config.yaml
gain_aug_db: 10
win_length: 512
encoder_rnn: "lstm"
decoder_layers: 6
decoder_activation: "quick_gelu"
decoder_inner_norm: false
beta2: 0.95
beta1: 0.95
batch_size: 64
Rows from block 3 of the text decoder, named by matrix and row number. Rows with one number belong to one neuron. Each number is 200 + 20 x the weight over its row's rms, rounded and kept within 0 to 999. All counts start at 0. After the name is the row's rms in percent of the matrix's.
# fc1: MLP up (decoder.blocks.3.mlp.fc1.weight, 768x128), inputs 0-63
# fc2: MLP down (decoder.blocks.3.mlp.fc2.weight, 128x768, transposed), outputs 0-63
fc1.251,096,190,191,204,195,198,220,226,196,210,205,213,200,177,211,187,160,197,211,209,215,198,193,178,214,218,180,175,236,188,177,176,180,213,178,205,196,179,173,202,177,175,205,210,203,212,199,179,183,258,197,232,183,190,213,205,218,221,180,186,170,191,226,181,147
fc2.251,088,209,172,207,186,222,193,235,197,179,212,179,179,200,198,222,195,233,242,203,191,207,191,196,189,208,186,180,183,207,195,223,200,216,184,164,160,187,210,234,184,175,178,191,183,177,217,198,199,181,189,227,197,212,184,205,165,196,189,197,202,170,208,213,212
fc1.252,094,206,208,200,202,194,173,203,176,178,202,173,214,178,182,180,209,218,203,197,219,217,194,201,244,185,209,256,205,195,212,166,198,154,224,168,221,181,190,209,176,220,216,219,213,198,191,175,171,200,172,229,225,238,210,221,165,221,215,206,154,202,208,207,191
fc2.252,100,176,204,208,183,228,237,165,215,231,221,185,201,196,170,205,179,171,207,203,190,158,169,197,168,210,206,199,192,208,241,229,207,159,187,197,168,227,188,209,179,162,190,202,200,195,203,213,173,185,203,189,204,215,205,240,215,191,177,183,186,205,198,235,187
fc1.253,104,200,172,188,164,199,223,235,155,217,205,195,241,197,190,197,189,231,172,181,201,177,186,179,185,183,166,197,212,184,192,183,192,217,178,211,181,214,161,182,179,167,217,223,230,230,179,219,211,179,216,206,226,175,147,200,205,199,153,188,163,247,171,207,173
fc2.253,109,206,187,188,221,188,187,171,198,194,166,200,214,219,184,180,187,212,158,164,208,173,216,181,221,185,224,193,224,186,218,224,215,195,207,194,178,209,209,196,175,202,224,204,173,184,198,207,232,183,215,181,194,223,196,237,171,197,220,163,208,243,211,182,211
fc1.254,094,187,174,213,211,159,206,215,206,210,194,188,218,161,205,170,210,232,174,195,191,180,206,172,197,183,188,182,213,182,168,184,206,184,221,176,186,219,174,219,204,212,228,237,196,214,186,230,176,169,192,178,201,163,168,208,205,185,207,195,181,248,192,195,226
fc2.254,087,199,202,191,209,220,191,173,193,219,190,184,212,200,193,156,195,213,186,201,239,205,217,234,198,199,179,214,168,229,229,240,203,197,173,161,202,202,204,241,181,187,173,227,223,187,181,191,241,186,197,222,159,226,213,226,167,195,185,181,207,181,206,183,187
fc1.255,104,201,197,209,217,195,187,187,191,213,169,179,207,206,246,197,201,215,175,219,181,206,195,214,195,192,220,228,206,189,191,232,190,199,193,190,200,175,218,216,168,173,199,202,200,228,184,209,210,226,206,229,165,223,190,188,189,182,170,195,217,179,177,204,179
fc2.255,104,241,207,212,194,221,212,236,213,180,189,153,175,210,153,192,174,178,223,185,207,184,187,211,197,167,211,211,222,205,202,190,213,228,191,178,177,238,234,183,198,163,191,219,202,227,208,166,208,191,224,208,198,192,185,212,210,208,230,194,190,195,193,166,201
fc1.256,105,185,223,199,228,199,197,183,185,160,179,227,210,194,176,217,197,211,205,211,223,195,162,208,172,179,192,222,175,190,168,170,177,206,234,179,220,184,197,179,190,194,226,203,222,219,192,185,205,181,170,224,199,220,187,200,212,229,241,191,205,201,202,190,193
fc2.256,102,195,185,187,214,245,170,232,209,211,192,183,166,211,180,206,198,187,194,234,195,207,196,166,173,194,207,190,198,193,173,185,216,205,191,226,186,231,190,212,235,191,176,201,177,214,213,219,225,196,183,181,167,210,212,193,165,230,193,192,197,187,218,198,212
fc1.257,095,208,190,192,195,165,206,166,187,203,207,187,196,206,214,175,183,192,174,213,194,212,192,190,210,186,194,224,205,172,187,213,177,215,228,216,177,208,159,234,215,200,211,184,210,244,211,168,173,197,166,200,174,204,223,189,197,199,197,183,207,213,192,208,163
fc2.257,091,191,193,216,214,187,160,230,205,186,189,178,217,204,205,171,195,200,192,216,176,191,201,202,165,220,208,195,181,182,181,168,202,217,169,170,226,220,182,183,187,200,167,203,208,189,190,179,228,204,240,176,175,179,170,199,213,190,200,226,192,179,239,202,238
fc1.258,100,163,194,212,236,216,249,197,180,197,160,199,215,230,216,179,195,199,194,185,191,165,198,201,180,215,208,144,189,176,190,212,241,217,182,198,176,197,215,203,227,190,183,197,229,204,193,208,174,222,201,201,204,216,181,195,207,193,176,206,226,219,182,207,162
fc2.258,104,192,191,187,214,169,198,203,192,214,185,209,203,241,189,195,178,183,211,221,191,209,203,214,206,226,233,231,216,170,195,163,218,203,199,184,204,205,188,188,229,187,187,193,192,219,214,207,207,186,167,214,194,171,219,212,212,196,177,212,231,172,218,200,233
fc1.259,105,178,191,238,195,192,226,194,210,195,193,198,192,206,214,186,172,168,199,241,185,201,184,189,234,211,210,232,220,191,204,198,216,191,162,187,203,179,208,226,182,200,205,221,239,199,179,190,209,186,213,218,197,210,167,219,200,223,169,182,186,208,243,190,195
fc2.259,118,207,181,214,172,193,187,153,218,198,219,217,178,206,189,202,200,207,166,187,223,211,208,208,221,210,193,173,213,167,177,200,185,204,184,215,189,188,203,151,178,194,228,181,223,221,185,216,168,216,206,204,208,192,206,206,206,217,187,192,164,181,199,203,181
fc1.260,097,187,201,215,224,199,202,213,222,221,216,206,228,211,191,201,212,211,219,200,177,208,168,210,205,220,211,189,226,170,215,207,174,192,186,177,208,193,186,196,218,157,207,175,147,220,196,191,194,224,162,159,211,190,188,216,204,197,191,196,213,187,164,212,204
fc2.260,089,206,206,185,168,183,210,184,222,203,193,202,213,194,248,226,212,183,228,214,214,180,208,194,187,189,238,236,175,190,194,196,159,199,206,205,208,210,182,212,161,196,199,255,200,175,211,208,173,189,217,173,221,163,168,217,193,213,190,187,183,228,197,180,217
fc1.261,094,180,173,196,181,165,232,233,192,192,196,212,209,199,227,203,190,215,205,195,168,185,180,172,193,198,167,163,198,201,178,200,203,235,200,183,211,187,184,207,170,202,195,199,215,179,168,220,211,172,173,184,189,228,190,158,164,216,179,203,220,190,204,173,201
fc2.261,086,179,191,188,173,198,155,169,238,209,222,160,190,194,216,226,218,206,204,182,200,209,213,214,217,166,239,199,223,205,223,201,211,202,177,189,210,206,211,212,222,203,181,200,189,219,209,183,191,222,183,168,177,198,198,202,174,178,209,205,237,184,203,172,188
fc1.262,096,206,214,184,171,201,190,208,170,171,166,207,199,192,235,190,222,191,176,207,201,215,192,176,174,194,187,182,188,218,211,189,165,193,228,187,196,205,191,205,195,191,213,189,204,225,192,225,205,229,204,190,198,205,203,168,171,184,179,187,209,181,181,201,205
fc2.262,097,202,193,221,218,206,190,243,179,170,199,183,210,207,210,191,169,214,204,224,197,204,199,209,227,203,179,194,214,217,219,183,210,187,203,224,200,173,225,198,166,211,159,198,238,194,220,178,209,192,210,208,171,222,169,248,228,178,214,193,221,201,204,208,172
fc1.263,102,195,225,177,195,187,187,223,226,190,245,219,186,183,208,183,212,190,227,201,205,192,217,193,238,223,180,199,183,189,214,199,169,204,190,158,225,186,233,182,208,195,183,197,216,222,216,209,183,183,219,214,180,197,201,160,191,191,210,200,224,204,199,187,212
fc2.263,096,198,187,192,182,189,228,192,187,186,214,194,192,206,196,219,211,217,186,223,212,211,185,208,201,190,177,184,193,193,211,189,179,226,201,177,193,186,193,228,216,206,227,190,168,187,193,180,211,251,211,202,193,227,179,190,184,213,219,192,170,145,211,172,156
fc1.264,106,166,210,218,191,212,224,198,140,196,186,216,215,211,204,253,145,177,187,185,193,233,210,194,178,183,227,214,198,211,227,173,187,178,211,212,207,194,225,201,215,220,195,210,193,156,202,217,219,195,199,218,245,215,174,208,199,222,195,213,177,215,167,173,207
fc2.264,104,168,223,187,191,211,205,163,203,211,225,213,220,200,197,193,200,183,184,234,228,189,216,206,209,206,183,211,179,242,189,211,236,216,207,174,170,207,160,226,198,186,208,230,199,247,180,199,181,202,237,188,231,197,216,220,192,188,225,189,186,181,219,186,215
fc1.265,091,187,180,215,185,152,179,224,193,204,174,184,247,200,204,193,201,230,190,155,178,202,195,210,192,202,224,202,220,192,190,224,180,191,216,181,234,183,208,223,213,211,226,189,200,226,192,174,192,175,198,190,184,204,170,180,189,188,191,204,174,192,196,176,203
fc2.265,095,190,217,213,227,211,186,231,214,194,215,215,200,219,193,184,202,223,244,202,183,203,169,156,223,204,180,206,202,211,222,218,162,195,220,257,191,221,172,224,198,198,221,193,222,180,208,180,214,198,187,188,195,229,209,202,212,193,213,208,186,212,203,145,217
fc1.266,106,175,193,203,204,169,206,216,183,189,191,191,220,218,178,228,218,194,203,217,156,197,231,181,205,239,178,240,195,187,192,173,196,207,196,182,205,201,204,170,242,210,184,220,210,169,175,208,195,228,215,194,193,175,209,183,230,214,217,201,206,223,154,241,184
fc2.266,100,167,188,162,214,171,188,176,219,165,218,172,231,204,163,178,203,198,193,240,202,207,195,201,163,228,234,194,196,212,183,238,193,215,210,212,198,190,208,235,185,192,231,180,213,215,228,192,199,216,174,164,196,215,214,169,209,224,180,197,228,219,174,221,224
fc1.267,097,185,187,201,209,184,196,195,222,213,202,215,233,201,176,198,200,239,187,199,204,243,195,160,199,210,190,205,222,223,174,164,191,187,228,213,208,171,190,206,186,214,164,199,214,178,172,180,194,174,215,217,197,178,201,209,209,219,161,216,191,225,199,195,210
fc2.267,096,203,229,207,197,190,197,186,239,203,219,196,220,211,233,204,230,180,177,214,184,179,203,199,200,205,183,165,173,204,204,183,212,218,179,226,202,190,223,206,189,177,232,185,194,207,197,194,207,225,189,178,223,201,187,212,207,152,211,214,206,213,183,200,178
fc1.268,097,211,183,176,185,207,194,226,213,215,254,171,184,202,209,169,230,210,192,186,199,202,209,189,217,200,205,187,194,200,219,215,171,184,236,183,167,178,226,204,210,187,168,201,195,191,201,217,174,160,204,228,186,225,208,161,195,217,191,209,195,180,221,200,193
fc2.268,102,187,197,233,195,198,212,196,155,169,200,187,235,208,203,252,204,238,202,200,194,184,194,195,222,178,206,196,178,203,224,223,230,172,196,178,222,215,207,210,250,214,179,229,215,218,222,218,192,189,212,156,187,213,162,220,178,203,201,214,193,196,196,195,228
fc1.269,101,199,238,212,203,202,175,195,219,213,174,197,195,161,171,221,200,190,170,191,214,209,211,182,182,208,222,187,213,235,221,185,208,169,217,189,195,174,225,217,210,181,167,197,181,210,218,205,158,200,174,194,223,217,227,195,191,205,214,220,211,209,209,202,179
fc2.269,097,178,140,230,214,184,197,203,199,192,196,198,172,169,203,208,243,191,219,176,195,187,154,186,181,180,178,189,203,169,197,179,175,237,154,228,196,194,239,195,209,213,242,199,197,218,200,172,202,221,205,193,178,209,211,213,204,162,185,181,182,197,212,230,207
fc1.270,100,198,228,209,218,196,209,203,191,199,195,212,240,233,206,191,222,206,196,238,176,206,199,216,177,213,190,209,189,244,165,194,221,180,174,241,214,201,219,186,168,203,181,214,232,202,226,178,169,206,180,230,173,195,180,182,226,197,211,232,184,176,209,186,178
fc2.270,097,157,218,205,200,171,195,181,200,199,200,215,194,202,223,179,194,184,166,199,199,217,176,231,206,194,217,238,203,189,219,234,200,169,197,213,217,218,238,181,191,225,154,188,207,219,193,161,198,193,213,224,207,167,216,217,214,179,167,203,212,206,224,196,234
fc1.271,099,187,205,185,236,191,198,185,199,208,226,187,219,182,204,212,227,176,225,179,230,204,226,201,203,161,194,218,180,200,229,194,215,205,199,202,141,187,175,197,170,192,178,242,206,207,187,162,212,164,223,234,207,215,180,180,212,191,172,200,185,208,215,163,197
fc2.271,097,215,220,216,195,193,195,226,234,207,207,166,207,225,202,233,218,198,179,206,184,202,166,232,185,197,182,200,203,205,195,178,220,182,212,248,198,200,169,241,206,249,198,179,162,192,225,201,217,215,192,227,216,224,183,208,201,257,211,199,206,232,228,202,218
fc1.272,097,184,209,202,196,203,229,215,221,213,164,187,240,189,215,177,200,191,185,192,164,210,215,207,187,217,228,201,218,230,156,227,214,193,215,228,190,181,200,200,172,205,198,183,225,217,206,190,209,241,205,232,184,180,198,176,193,205,211,215,216,211,231,218,239
fc2.272,090,215,175,186,225,176,200,193,207,218,214,212,217,204,180,200,196,164,167,206,208,216,189,213,165,188,190,215,136,185,230,200,204,217,219,172,232,220,209,180,204,187,205,197,164,158,174,221,196,200,218,187,179,222,188,205,215,209,181,169,189,174,206,221,159
fc1.273,101,213,185,194,179,200,203,238,198,167,183,172,192,206,181,190,214,190,197,231,218,164,207,192,197,218,165,179,202,146,206,185,191,169,207,233,236,218,168,192,210,173,186,187,203,178,209,190,187,170,242,225,200,190,167,194,196,179,212,224,227,188,210,207,221
fc2.273,099,214,180,206,202,147,247,173,165,244,211,208,202,177,203,210,187,197,184,214,199,191,211,213,181,209,198,215,191,205,163,212,169,219,188,165,256,189,186,192,196,190,204,193,201,154,189,192,145,181,200,193,225,220,188,192,234,198,215,210,200,206,217,194,190
fc1.274,095,200,209,196,215,172,194,204,208,189,187,204,188,179,200,185,215,193,205,202,165,178,187,162,197,211,167,222,180,195,186,183,187,193,206,206,200,211,184,191,196,201,207,229,178,178,216,167,199,170,204,224,224,180,155,234,195,202,199,182,224,251,202,211,187
fc2.274,084,199,218,188,239,215,210,211,213,197,170,192,204,209,179,205,189,214,201,187,156,201,229,213,152,214,181,182,214,207,215,221,193,210,208,178,237,180,206,234,228,193,193,221,207,199,186,174,219,190,210,214,181,163,196,206,180,175,202,183,206,222,203,200,221
fc1.275,105,178,231,228,185,205,209,175,184,207,202,200,222,147,204,212,227,187,225,219,198,187,241,172,203,237,207,226,180,234,212,188,220,189,205,207,207,183,214,203,148,190,227,178,179,207,170,209,186,196,187,206,195,163,159,187,189,222,223,190,179,217,177,213,194
fc2.275,111,216,202,187,201,175,225,184,219,171,190,202,182,203,214,212,203,236,209,205,171,207,168,215,215,197,173,235,174,193,177,196,200,201,171,229,188,164,205,219,214,176,203,169,214,268,153,223,200,184,153,181,181,203,182,212,174,198,189,205,189,201,214,190,205
fc1.276,099,231,162,178,237,217,211,196,184,218,202,219,223,214,200,209,215,199,179,165,226,196,195,190,196,239,184,187,178,159,195,221,195,222,214,196,212,185,204,214,215,218,192,197,220,176,185,173,209,178,168,202,208,257,165,180,174,203,185,209,181,220,193,221,188
fc2.276,094,182,221,199,221,208,182,207,242,177,220,183,181,200,174,215,223,180,222,192,190,201,164,216,197,195,220,201,207,218,184,188,228,194,215,203,162,150,183,190,212,198,199,201,176,213,197,235,203,229,202,185,189,154,212,193,236,222,198,213,197,210,186,222,195
fc1.277,107,214,173,188,196,189,205,236,216,203,218,188,182,204,176,192,212,198,205,194,175,235,199,167,189,249,178,187,183,201,192,180,219,233,188,188,202,213,210,189,223,212,184,222,204,196,194,228,228,206,182,182,161,165,190,223,240,207,203,212,194,214,226,206,187
fc2.277,103,163,183,179,178,171,178,203,201,167,204,206,197,212,229,229,223,216,196,219,244,173,182,210,187,211,182,213,218,228,194,225,171,177,177,177,201,202,190,208,185,180,180,185,206,214,186,232,223,220,236,185,214,227,199,177,211,224,200,202,191,211,204,197,172
fc1.278,095,191,189,195,237,177,208,208,198,235,175,203,181,197,180,224,217,204,182,175,212,192,227,193,253,173,192,199,194,186,193,172,228,163,205,189,165,172,222,199,201,220,201,195,189,203,149,208,211,186,201,168,193,178,199,200,206,210,166,169,221,256,202,187,215
fc2.278,086,173,192,199,197,193,207,178,199,193,191,215,205,224,193,223,209,217,197,211,194,201,184,202,194,227,247,224,230,245,254,202,148,194,205,172,249,176,177,176,179,173,190,230,236,193,197,164,202,174,215,215,206,186,209,223,213,182,183,228,197,195,188,202,224
fc1.279,094,194,171,197,223,225,189,181,167,208,195,235,159,192,206,183,191,215,180,169,213,232,184,189,216,193,203,212,208,187,227,175,180,211,186,214,206,177,203,199,199,188,163,214,208,168,148,199,223,191,202,172,174,223,205,162,227,185,206,195,187,226,214,185,209
fc2.279,099,169,184,193,212,224,156,194,243,174,194,211,213,236,219,186,200,213,222,228,206,194,217,220,193,199,169,195,229,214,191,160,218,172,186,176,220,224,191,237,205,218,230,195,222,213,193,191,205,232,226,202,225,221,176,196,203,182,208,218,216,162,204,205,165
fc1.280,102,203,232,237,186,158,183,222,190,215,196,225,199,178,223,190,169,211,176,223,184,170,236,196,195,222,193,179,207,183,220,187,224,200,192,230,220,198,202,221,188,191,182,180,223,207,186,202,184,179,154,248,190,192,215,197,195,203,190,205,216,206,144,197,190
fc2.280,097,183,195,197,205,170,197,203,204,213,174,175,197,198,245,180,227,221,211,165,228,237,155,171,191,189,224,181,211,177,199,212,181,196,201,225,199,219,211,192,196,215,199,171,206,206,208,215,198,254,191,179,197,196,174,152,219,192,175,188,202,188,177,214,206
fc1.281,102,174,204,228,209,190,179,184,169,198,184,247,204,183,213,209,242,228,219,183,192,191,215,166,207,194,167,190,207,205,217,204,163,196,233,195,187,222,197,216,180,192,207,208,189,219,144,225,200,232,195,161,189,187,169,223,231,195,192,198,173,226,233,219,221
fc2.281,108,158,188,196,227,186,210,200,189,170,212,164,199,187,224,207,243,212,205,236,191,191,189,229,231,197,213,199,190,236,184,213,191,201,224,195,234,213,192,188,203,176,190,199,189,179,189,216,223,169,186,215,175,211,205,191,189,181,184,206,215,237,212,174,180
fc1.282,097,201,186,208,199,205,182,211,184,223,226,221,226,154,210,194,181,237,204,188,220,198,159,159,219,156,197,226,159,211,227,198,185,207,185,197,227,198,171,189,217,175,183,196,214,219,199,185,169,183,214,187,158,173,203,176,155,184,199,210,208,162,182,199,184
fc2.282,108,216,209,195,229,215,200,175,243,195,199,175,164,148,162,189,199,222,209,200,212,189,192,155,245,170,184,173,200,206,192,219,241,183,204,210,190,215,233,201,198,208,182,218,207,208,190,224,169,205,183,207,184,198,181,212,215,224,198,192,184,184,196,220,208
fc1.283,106,209,189,177,197,196,236,219,195,201,180,185,168,171,173,175,203,155,231,187,193,181,169,167,221,192,191,169,181,203,182,192,221,202,192,154,213,196,178,196,224,194,238,235,184,209,181,228,211,206,178,204,184,165,206,205,245,224,195,184,205,205,224,223,161
fc2.283,097,183,199,202,185,235,171,199,215,186,210,186,213,206,198,227,183,199,141,209,211,200,195,181,221,197,201,231,172,195,207,192,183,190,204,208,210,214,191,185,209,200,214,221,207,210,181,178,193,224,204,221,195,237,178,182,155,192,216,166,185,223,196,178,220
fc1.284,098,212,249,194,203,161,195,205,190,220,203,226,210,149,202,184,211,204,207,217,188,203,204,210,170,209,220,192,200,179,220,168,193,172,221,211,195,187,236,197,194,173,196,196,221,205,230,189,206,211,167,200,203,212,230,216,187,203,205,242,212,222,203,189,165
fc2.284,099,200,194,208,196,223,197,178,207,192,194,174,188,221,227,212,194,194,191,216,225,228,161,192,238,171,180,191,183,130,192,184,205,216,213,217,184,188,218,193,195,209,211,196,213,179,193,229,201,231,202,148,189,218,178,208,237,193,183,161,159,184,176,211,206
fc1.285,097,207,213,187,216,195,186,190,198,172,163,178,187,199,164,189,185,212,201,174,190,224,242,214,174,207,176,239,187,211,175,223,184,204,205,217,177,184,235,205,166,186,202,206,188,239,192,183,183,211,196,184,153,208,199,193,242,171,211,166,192,202,226,189,204
fc2.285,102,192,219,226,192,194,180,193,196,236,186,184,247,201,233,186,226,211,187,209,203,209,217,178,191,221,217,210,194,164,180,186,222,228,170,214,197,177,181,183,227,209,225,178,188,225,208,186,194,183,177,211,194,195,198,209,194,215,187,206,209,177,193,200,232
fc1.286,097,172,209,184,198,176,220,189,213,206,179,228,207,210,184,203,195,189,206,269,190,181,203,205,200,227,226,215,187,168,193,185,186,205,216,184,177,227,203,205,210,168,224,185,194,198,182,203,196,207,218,193,192,192,198,180,182,222,207,248,211,207,204,221,220
fc2.286,098,210,206,178,184,227,219,184,184,205,224,181,222,180,232,220,174,203,199,186,203,212,174,239,183,220,184,176,180,194,213,213,243,221,181,178,198,204,181,174,232,203,174,210,229,193,217,192,215,216,213,185,187,175,198,191,242,211,189,195,206,181,229,182,208
fc1.287,105,161,201,186,204,197,210,197,185,226,207,192,181,219,187,194,203,216,206,177,196,199,174,197,170,183,145,221,193,221,179,201,173,180,171,223,205,199,223,216,150,208,205,202,212,230,168,177,206,193,170,190,219,188,210,213,184,195,208,184,209,171,175,220,164
fc2.287,091,236,201,187,211,157,202,205,218,198,206,205,194,186,216,208,189,223,206,226,208,187,192,206,185,217,183,209,198,219,218,180,149,214,173,196,220,220,210,226,180,196,202,202,233,175,181,199,187,210,203,187,207,225,200,161,192,217,224,210,205,190,220,168,172
fc1.288,108,177,205,179,194,197,191,194,242,212,222,187,162,205,162,211,201,202,233,182,219,177,242,208,197,230,207,224,221,183,198,153,182,169,181,207,219,214,178,210,182,216,193,232,234,220,196,199,171,216,172,207,190,229,177,190,200,195,217,227,246,219,191,208,222
fc2.288,097,189,218,179,209,160,259,231,167,193,191,224,209,200,219,208,164,191,196,225,217,226,193,180,172,197,167,216,211,218,221,209,178,199,211,186,202,186,143,198,222,193,208,187,238,192,223,198,212,212,190,212,195,207,212,220,233,203,212,201,180,191,203,232,182
fc1.289,100,190,174,220,231,192,245,210,179,200,189,228,216,188,187,214,197,162,193,230,180,197,197,208,195,155,168,182,211,165,173,174,221,190,179,215,206,196,220,219,175,247,178,225,186,196,228,196,182,148,180,230,186,183,201,212,174,217,207,236,188,203,197,183,171
fc2.289,084,212,229,230,199,200,186,196,198,186,194,201,218,172,204,174,214,191,145,203,196,182,180,255,229,182,199,198,183,219,204,181,220,196,197,153,203,197,197,197,205,176,145,201,187,218,230,207,235,190,189,191,151,184,209,207,199,204,194,190,189,202,229,186,217
fc1.290,100,181,192,182,217,169,199,182,197,207,178,178,217,242,186,225,199,200,191,183,213,196,185,171,191,166,232,193,232,209,190,199,195,185,209,187,162,216,186,202,192,195,212,153,170,199,212,204,205,164,191,190,167,152,207,190,226,186,173,192,223,187,207,203,175
fc2.290,097,209,235,209,177,252,181,202,189,212,207,189,160,208,168,195,202,200,190,185,189,219,207,194,194,217,191,164,176,192,221,196,188,224,179,229,180,194,219,202,193,176,216,229,209,185,210,199,205,198,199,163,201,211,208,176,190,216,207,184,154,178,226,202,214
fc1.291,104,183,233,235,218,215,161,185,192,196,195,184,205,210,203,195,205,219,173,199,227,218,203,189,199,190,212,239,211,146,206,159,180,206,221,216,195,214,234,212,209,202,194,183,197,194,215,190,238,203,191,213,206,189,222,202,221,190,169,174,207,227,207,189,182
fc2.291,113,199,231,195,209,203,208,170,200,231,195,198,216,226,220,192,169,207,207,140,168,199,171,211,208,197,205,196,201,226,222,201,217,228,182,219,199,179,168,165,161,185,200,187,177,210,161,230,196,203,221,155,227,189,220,179,178,202,184,225,190,204,167,174,210
fc1.292,098,185,167,170,222,201,194,195,192,228,232,207,223,155,197,175,219,216,223,188,193,187,207,168,205,218,193,206,159,195,210,188,188,191,192,241,202,200,186,217,205,219,190,175,201,220,183,225,209,174,232,209,205,212,194,227,188,245,179,171,198,193,183,169,214
fc2.292,098,219,228,197,161,237,228,172,224,196,209,174,160,202,238,197,188,173,192,204,213,183,195,196,219,143,183,162,202,202,167,226,213,227,195,172,184,193,191,178,193,197,161,176,197,182,213,198,182,198,195,208,245,205,176,197,174,218,199,189,203,200,175,214,242
fc1.293,113,182,210,211,178,197,208,201,217,217,211,202,206,197,187,168,219,198,187,197,182,183,161,177,185,182,199,190,203,190,215,174,205,197,223,202,226,191,203,207,166,203,173,194,176,180,184,163,188,233,165,190,205,187,185,211,188,207,209,210,198,214,237,223,189
fc2.293,111,201,158,191,216,232,206,243,188,217,189,240,169,198,187,183,205,225,231,196,249,214,204,219,197,174,200,210,196,222,188,204,193,195,203,187,192,220,185,175,195,232,199,207,173,199,189,193,182,215,171,199,208,170,225,224,219,186,190,238,204,199,210,194,196
fc1.294,095,185,165,209,224,198,183,195,230,220,195,210,210,192,197,232,165,199,191,197,221,206,235,192,232,208,209,186,184,193,200,195,188,218,178,235,202,213,200,198,209,191,181,220,194,236,158,174,220,220,208,259,174,182,179,196,183,208,219,217,192,191,173,185,143
fc2.294,104,207,224,201,219,203,208,201,176,186,206,187,189,218,230,203,236,219,207,203,247,217,220,187,184,202,207,178,168,223,254,206,189,237,193,201,184,212,190,195,162,181,197,189,191,202,193,199,208,194,198,185,230,204,165,234,252,178,171,211,201,220,205,191,186
fc1.295,098,179,209,217,193,219,189,219,164,186,191,226,200,194,197,155,233,210,202,199,225,191,213,218,186,186,209,236,152,150,176,183,206,215,168,254,190,196,158,198,183,202,209,223,198,208,176,230,196,191,210,209,217,194,214,181,198,221,180,208,188,214,211,231,185
fc2.295,103,228,224,188,160,213,191,173,215,205,183,166,230,209,194,196,176,192,188,211,185,182,162,188,217,188,169,151,169,196,189,210,185,210,230,159,176,160,199,204,203,202,189,207,193,202,214,193,234,186,209,178,219,153,193,211,200,217,211,166,206,208,182,190,212
fc1.296,100,190,224,198,207,184,199,207,182,233,201,212,206,193,219,186,237,192,212,198,171,202,211,175,201,225,186,202,197,181,198,205,174,193,207,199,178,184,205,181,194,174,199,211,234,214,193,197,217,136,182,218,177,202,174,193,164,190,217,225,201,231,193,203,193
fc2.296,112,213,210,208,197,183,217,190,180,165,234,212,188,187,191,174,161,185,160,204,189,198,202,203,199,183,188,206,210,189,228,192,193,223,220,229,228,192,161,195,197,181,194,179,219,202,199,211,186,212,199,213,175,193,190,199,189,150,203,208,227,206,191,170,202
fc1.297,092,228,236,206,202,162,264,204,193,179,215,200,202,180,202,196,199,175,204,227,199,223,203,188,210,158,185,197,197,196,233,162,181,210,194,197,182,202,237,189,192,185,184,195,184,210,193,191,201,181,209,230,222,184,169,205,195,189,165,176,217,189,221,248,165
fc2.297,098,210,202,195,189,224,168,200,200,188,198,201,206,213,221,229,186,233,172,194,176,183,208,210,199,181,199,195,214,196,188,198,192,206,216,141,214,186,222,223,215,200,197,231,182,189,205,182,224,233,217,190,186,209,229,195,193,226,216,212,209,158,173,187,204
fc1.298,099,200,185,171,166,176,225,203,159,227,166,197,225,197,182,195,219,166,162,202,193,215,231,199,244,190,208,199,202,211,199,201,221,155,233,181,201,214,185,219,190,203,198,222,191,200,224,234,201,212,190,193,183,213,225,201,195,216,221,205,169,232,195,146,220
fc2.298,105,201,221,194,211,229,174,172,227,178,229,152,196,195,154,178,218,229,214,174,223,185,198,184,211,164,204,199,167,202,234,229,228,212,192,229,188,220,210,199,188,194,182,201,206,194,173,185,181,207,190,172,213,201,210,223,197,203,184,204,191,183,191,234,232
fc1.299,100,187,171,182,194,177,183,187,203,178,187,268,181,171,194,206,212,189,182,200,214,218,207,176,170,172,209,186,171,235,209,170,196,159,230,210,204,231,188,211,193,189,179,209,202,213,187,239,208,190,216,212,215,212,189,233,180,182,211,197,170,194,186,210,183
fc2.299,101,247,200,230,178,188,232,201,240,218,205,191,258,227,179,172,180,227,228,218,171,178,220,162,204,216,195,190,201,201,238,202,226,217,204,203,198,178,210,180,193,194,194,182,207,216,219,184,200,194,185,194,206,179,191,196,201,168,184,160,164,187,200,191,209
fc1.300,100,207,177,199,199,189,205,161,212,186,193,186,231,194,179,187,197,163,184,195,199,207,204,200,200,230,208,173,190,217,184,198,179,171,207,201,189,201,154,156,230,198,229,210,196,209,218,217,213,192,183,181,172,187,238,236,196,211,201,214,177,209,187,204,175
fc2.300,108,181,221,181,189,209,228,169,198,213,158,179,205,244,216,248,222,196,186,181,174,180,218,221,200,207,155,190,181,222,219,177,195,190,211,170,185,208,214,204,212,220,255,223,219,180,197,220,258,213,199,194,211,183,215,205,180,209,224,189,175,210,219,189,205
fc1.301,113,207,223,204,201,183,203,215,192,179,199,167,204,208,192,180,251,195,188,210,195,179,221,168,208,240,181,212,217,191,210,184,199,209,229,183,202,199,196,157,224,218,198,216,219,208,215,203,234,187,186,199,186,176,202,210,225,214,222,199,213,211,208,167,187
fc2.301,119,200,156,190,195,211,180,194,205,155,202,186,184,199,178,190,195,223,212,215,202,172,202,188,206,207,198,197,225,216,205,219,215,197,203,196,192,192,174,203,221,159,167,211,193,201,192,195,188,175,196,181,187,180,212,204,195,170,206,206,200,199,168,170,162
fc1.302,096,166,188,208,192,200,207,208,165,188,195,182,236,186,216,203,209,178,204,193,199,181,183,220,178,192,218,176,195,201,177,199,156,197,205,194,175,175,197,225,195,213,216,212,216,195,205,197,220,174,194,182,215,209,205,185,166,204,170,226,191,195,176,177,180
fc2.302,101,186,239,220,193,214,183,194,209,185,178,200,194,209,182,205,208,158,219,180,224,181,197,160,236,201,179,251,166,222,179,193,195,186,198,209,205,191,154,236,176,201,216,183,186,225,220,182,199,204,187,200,216,194,185,213,246,199,192,207,204,178,224,224,237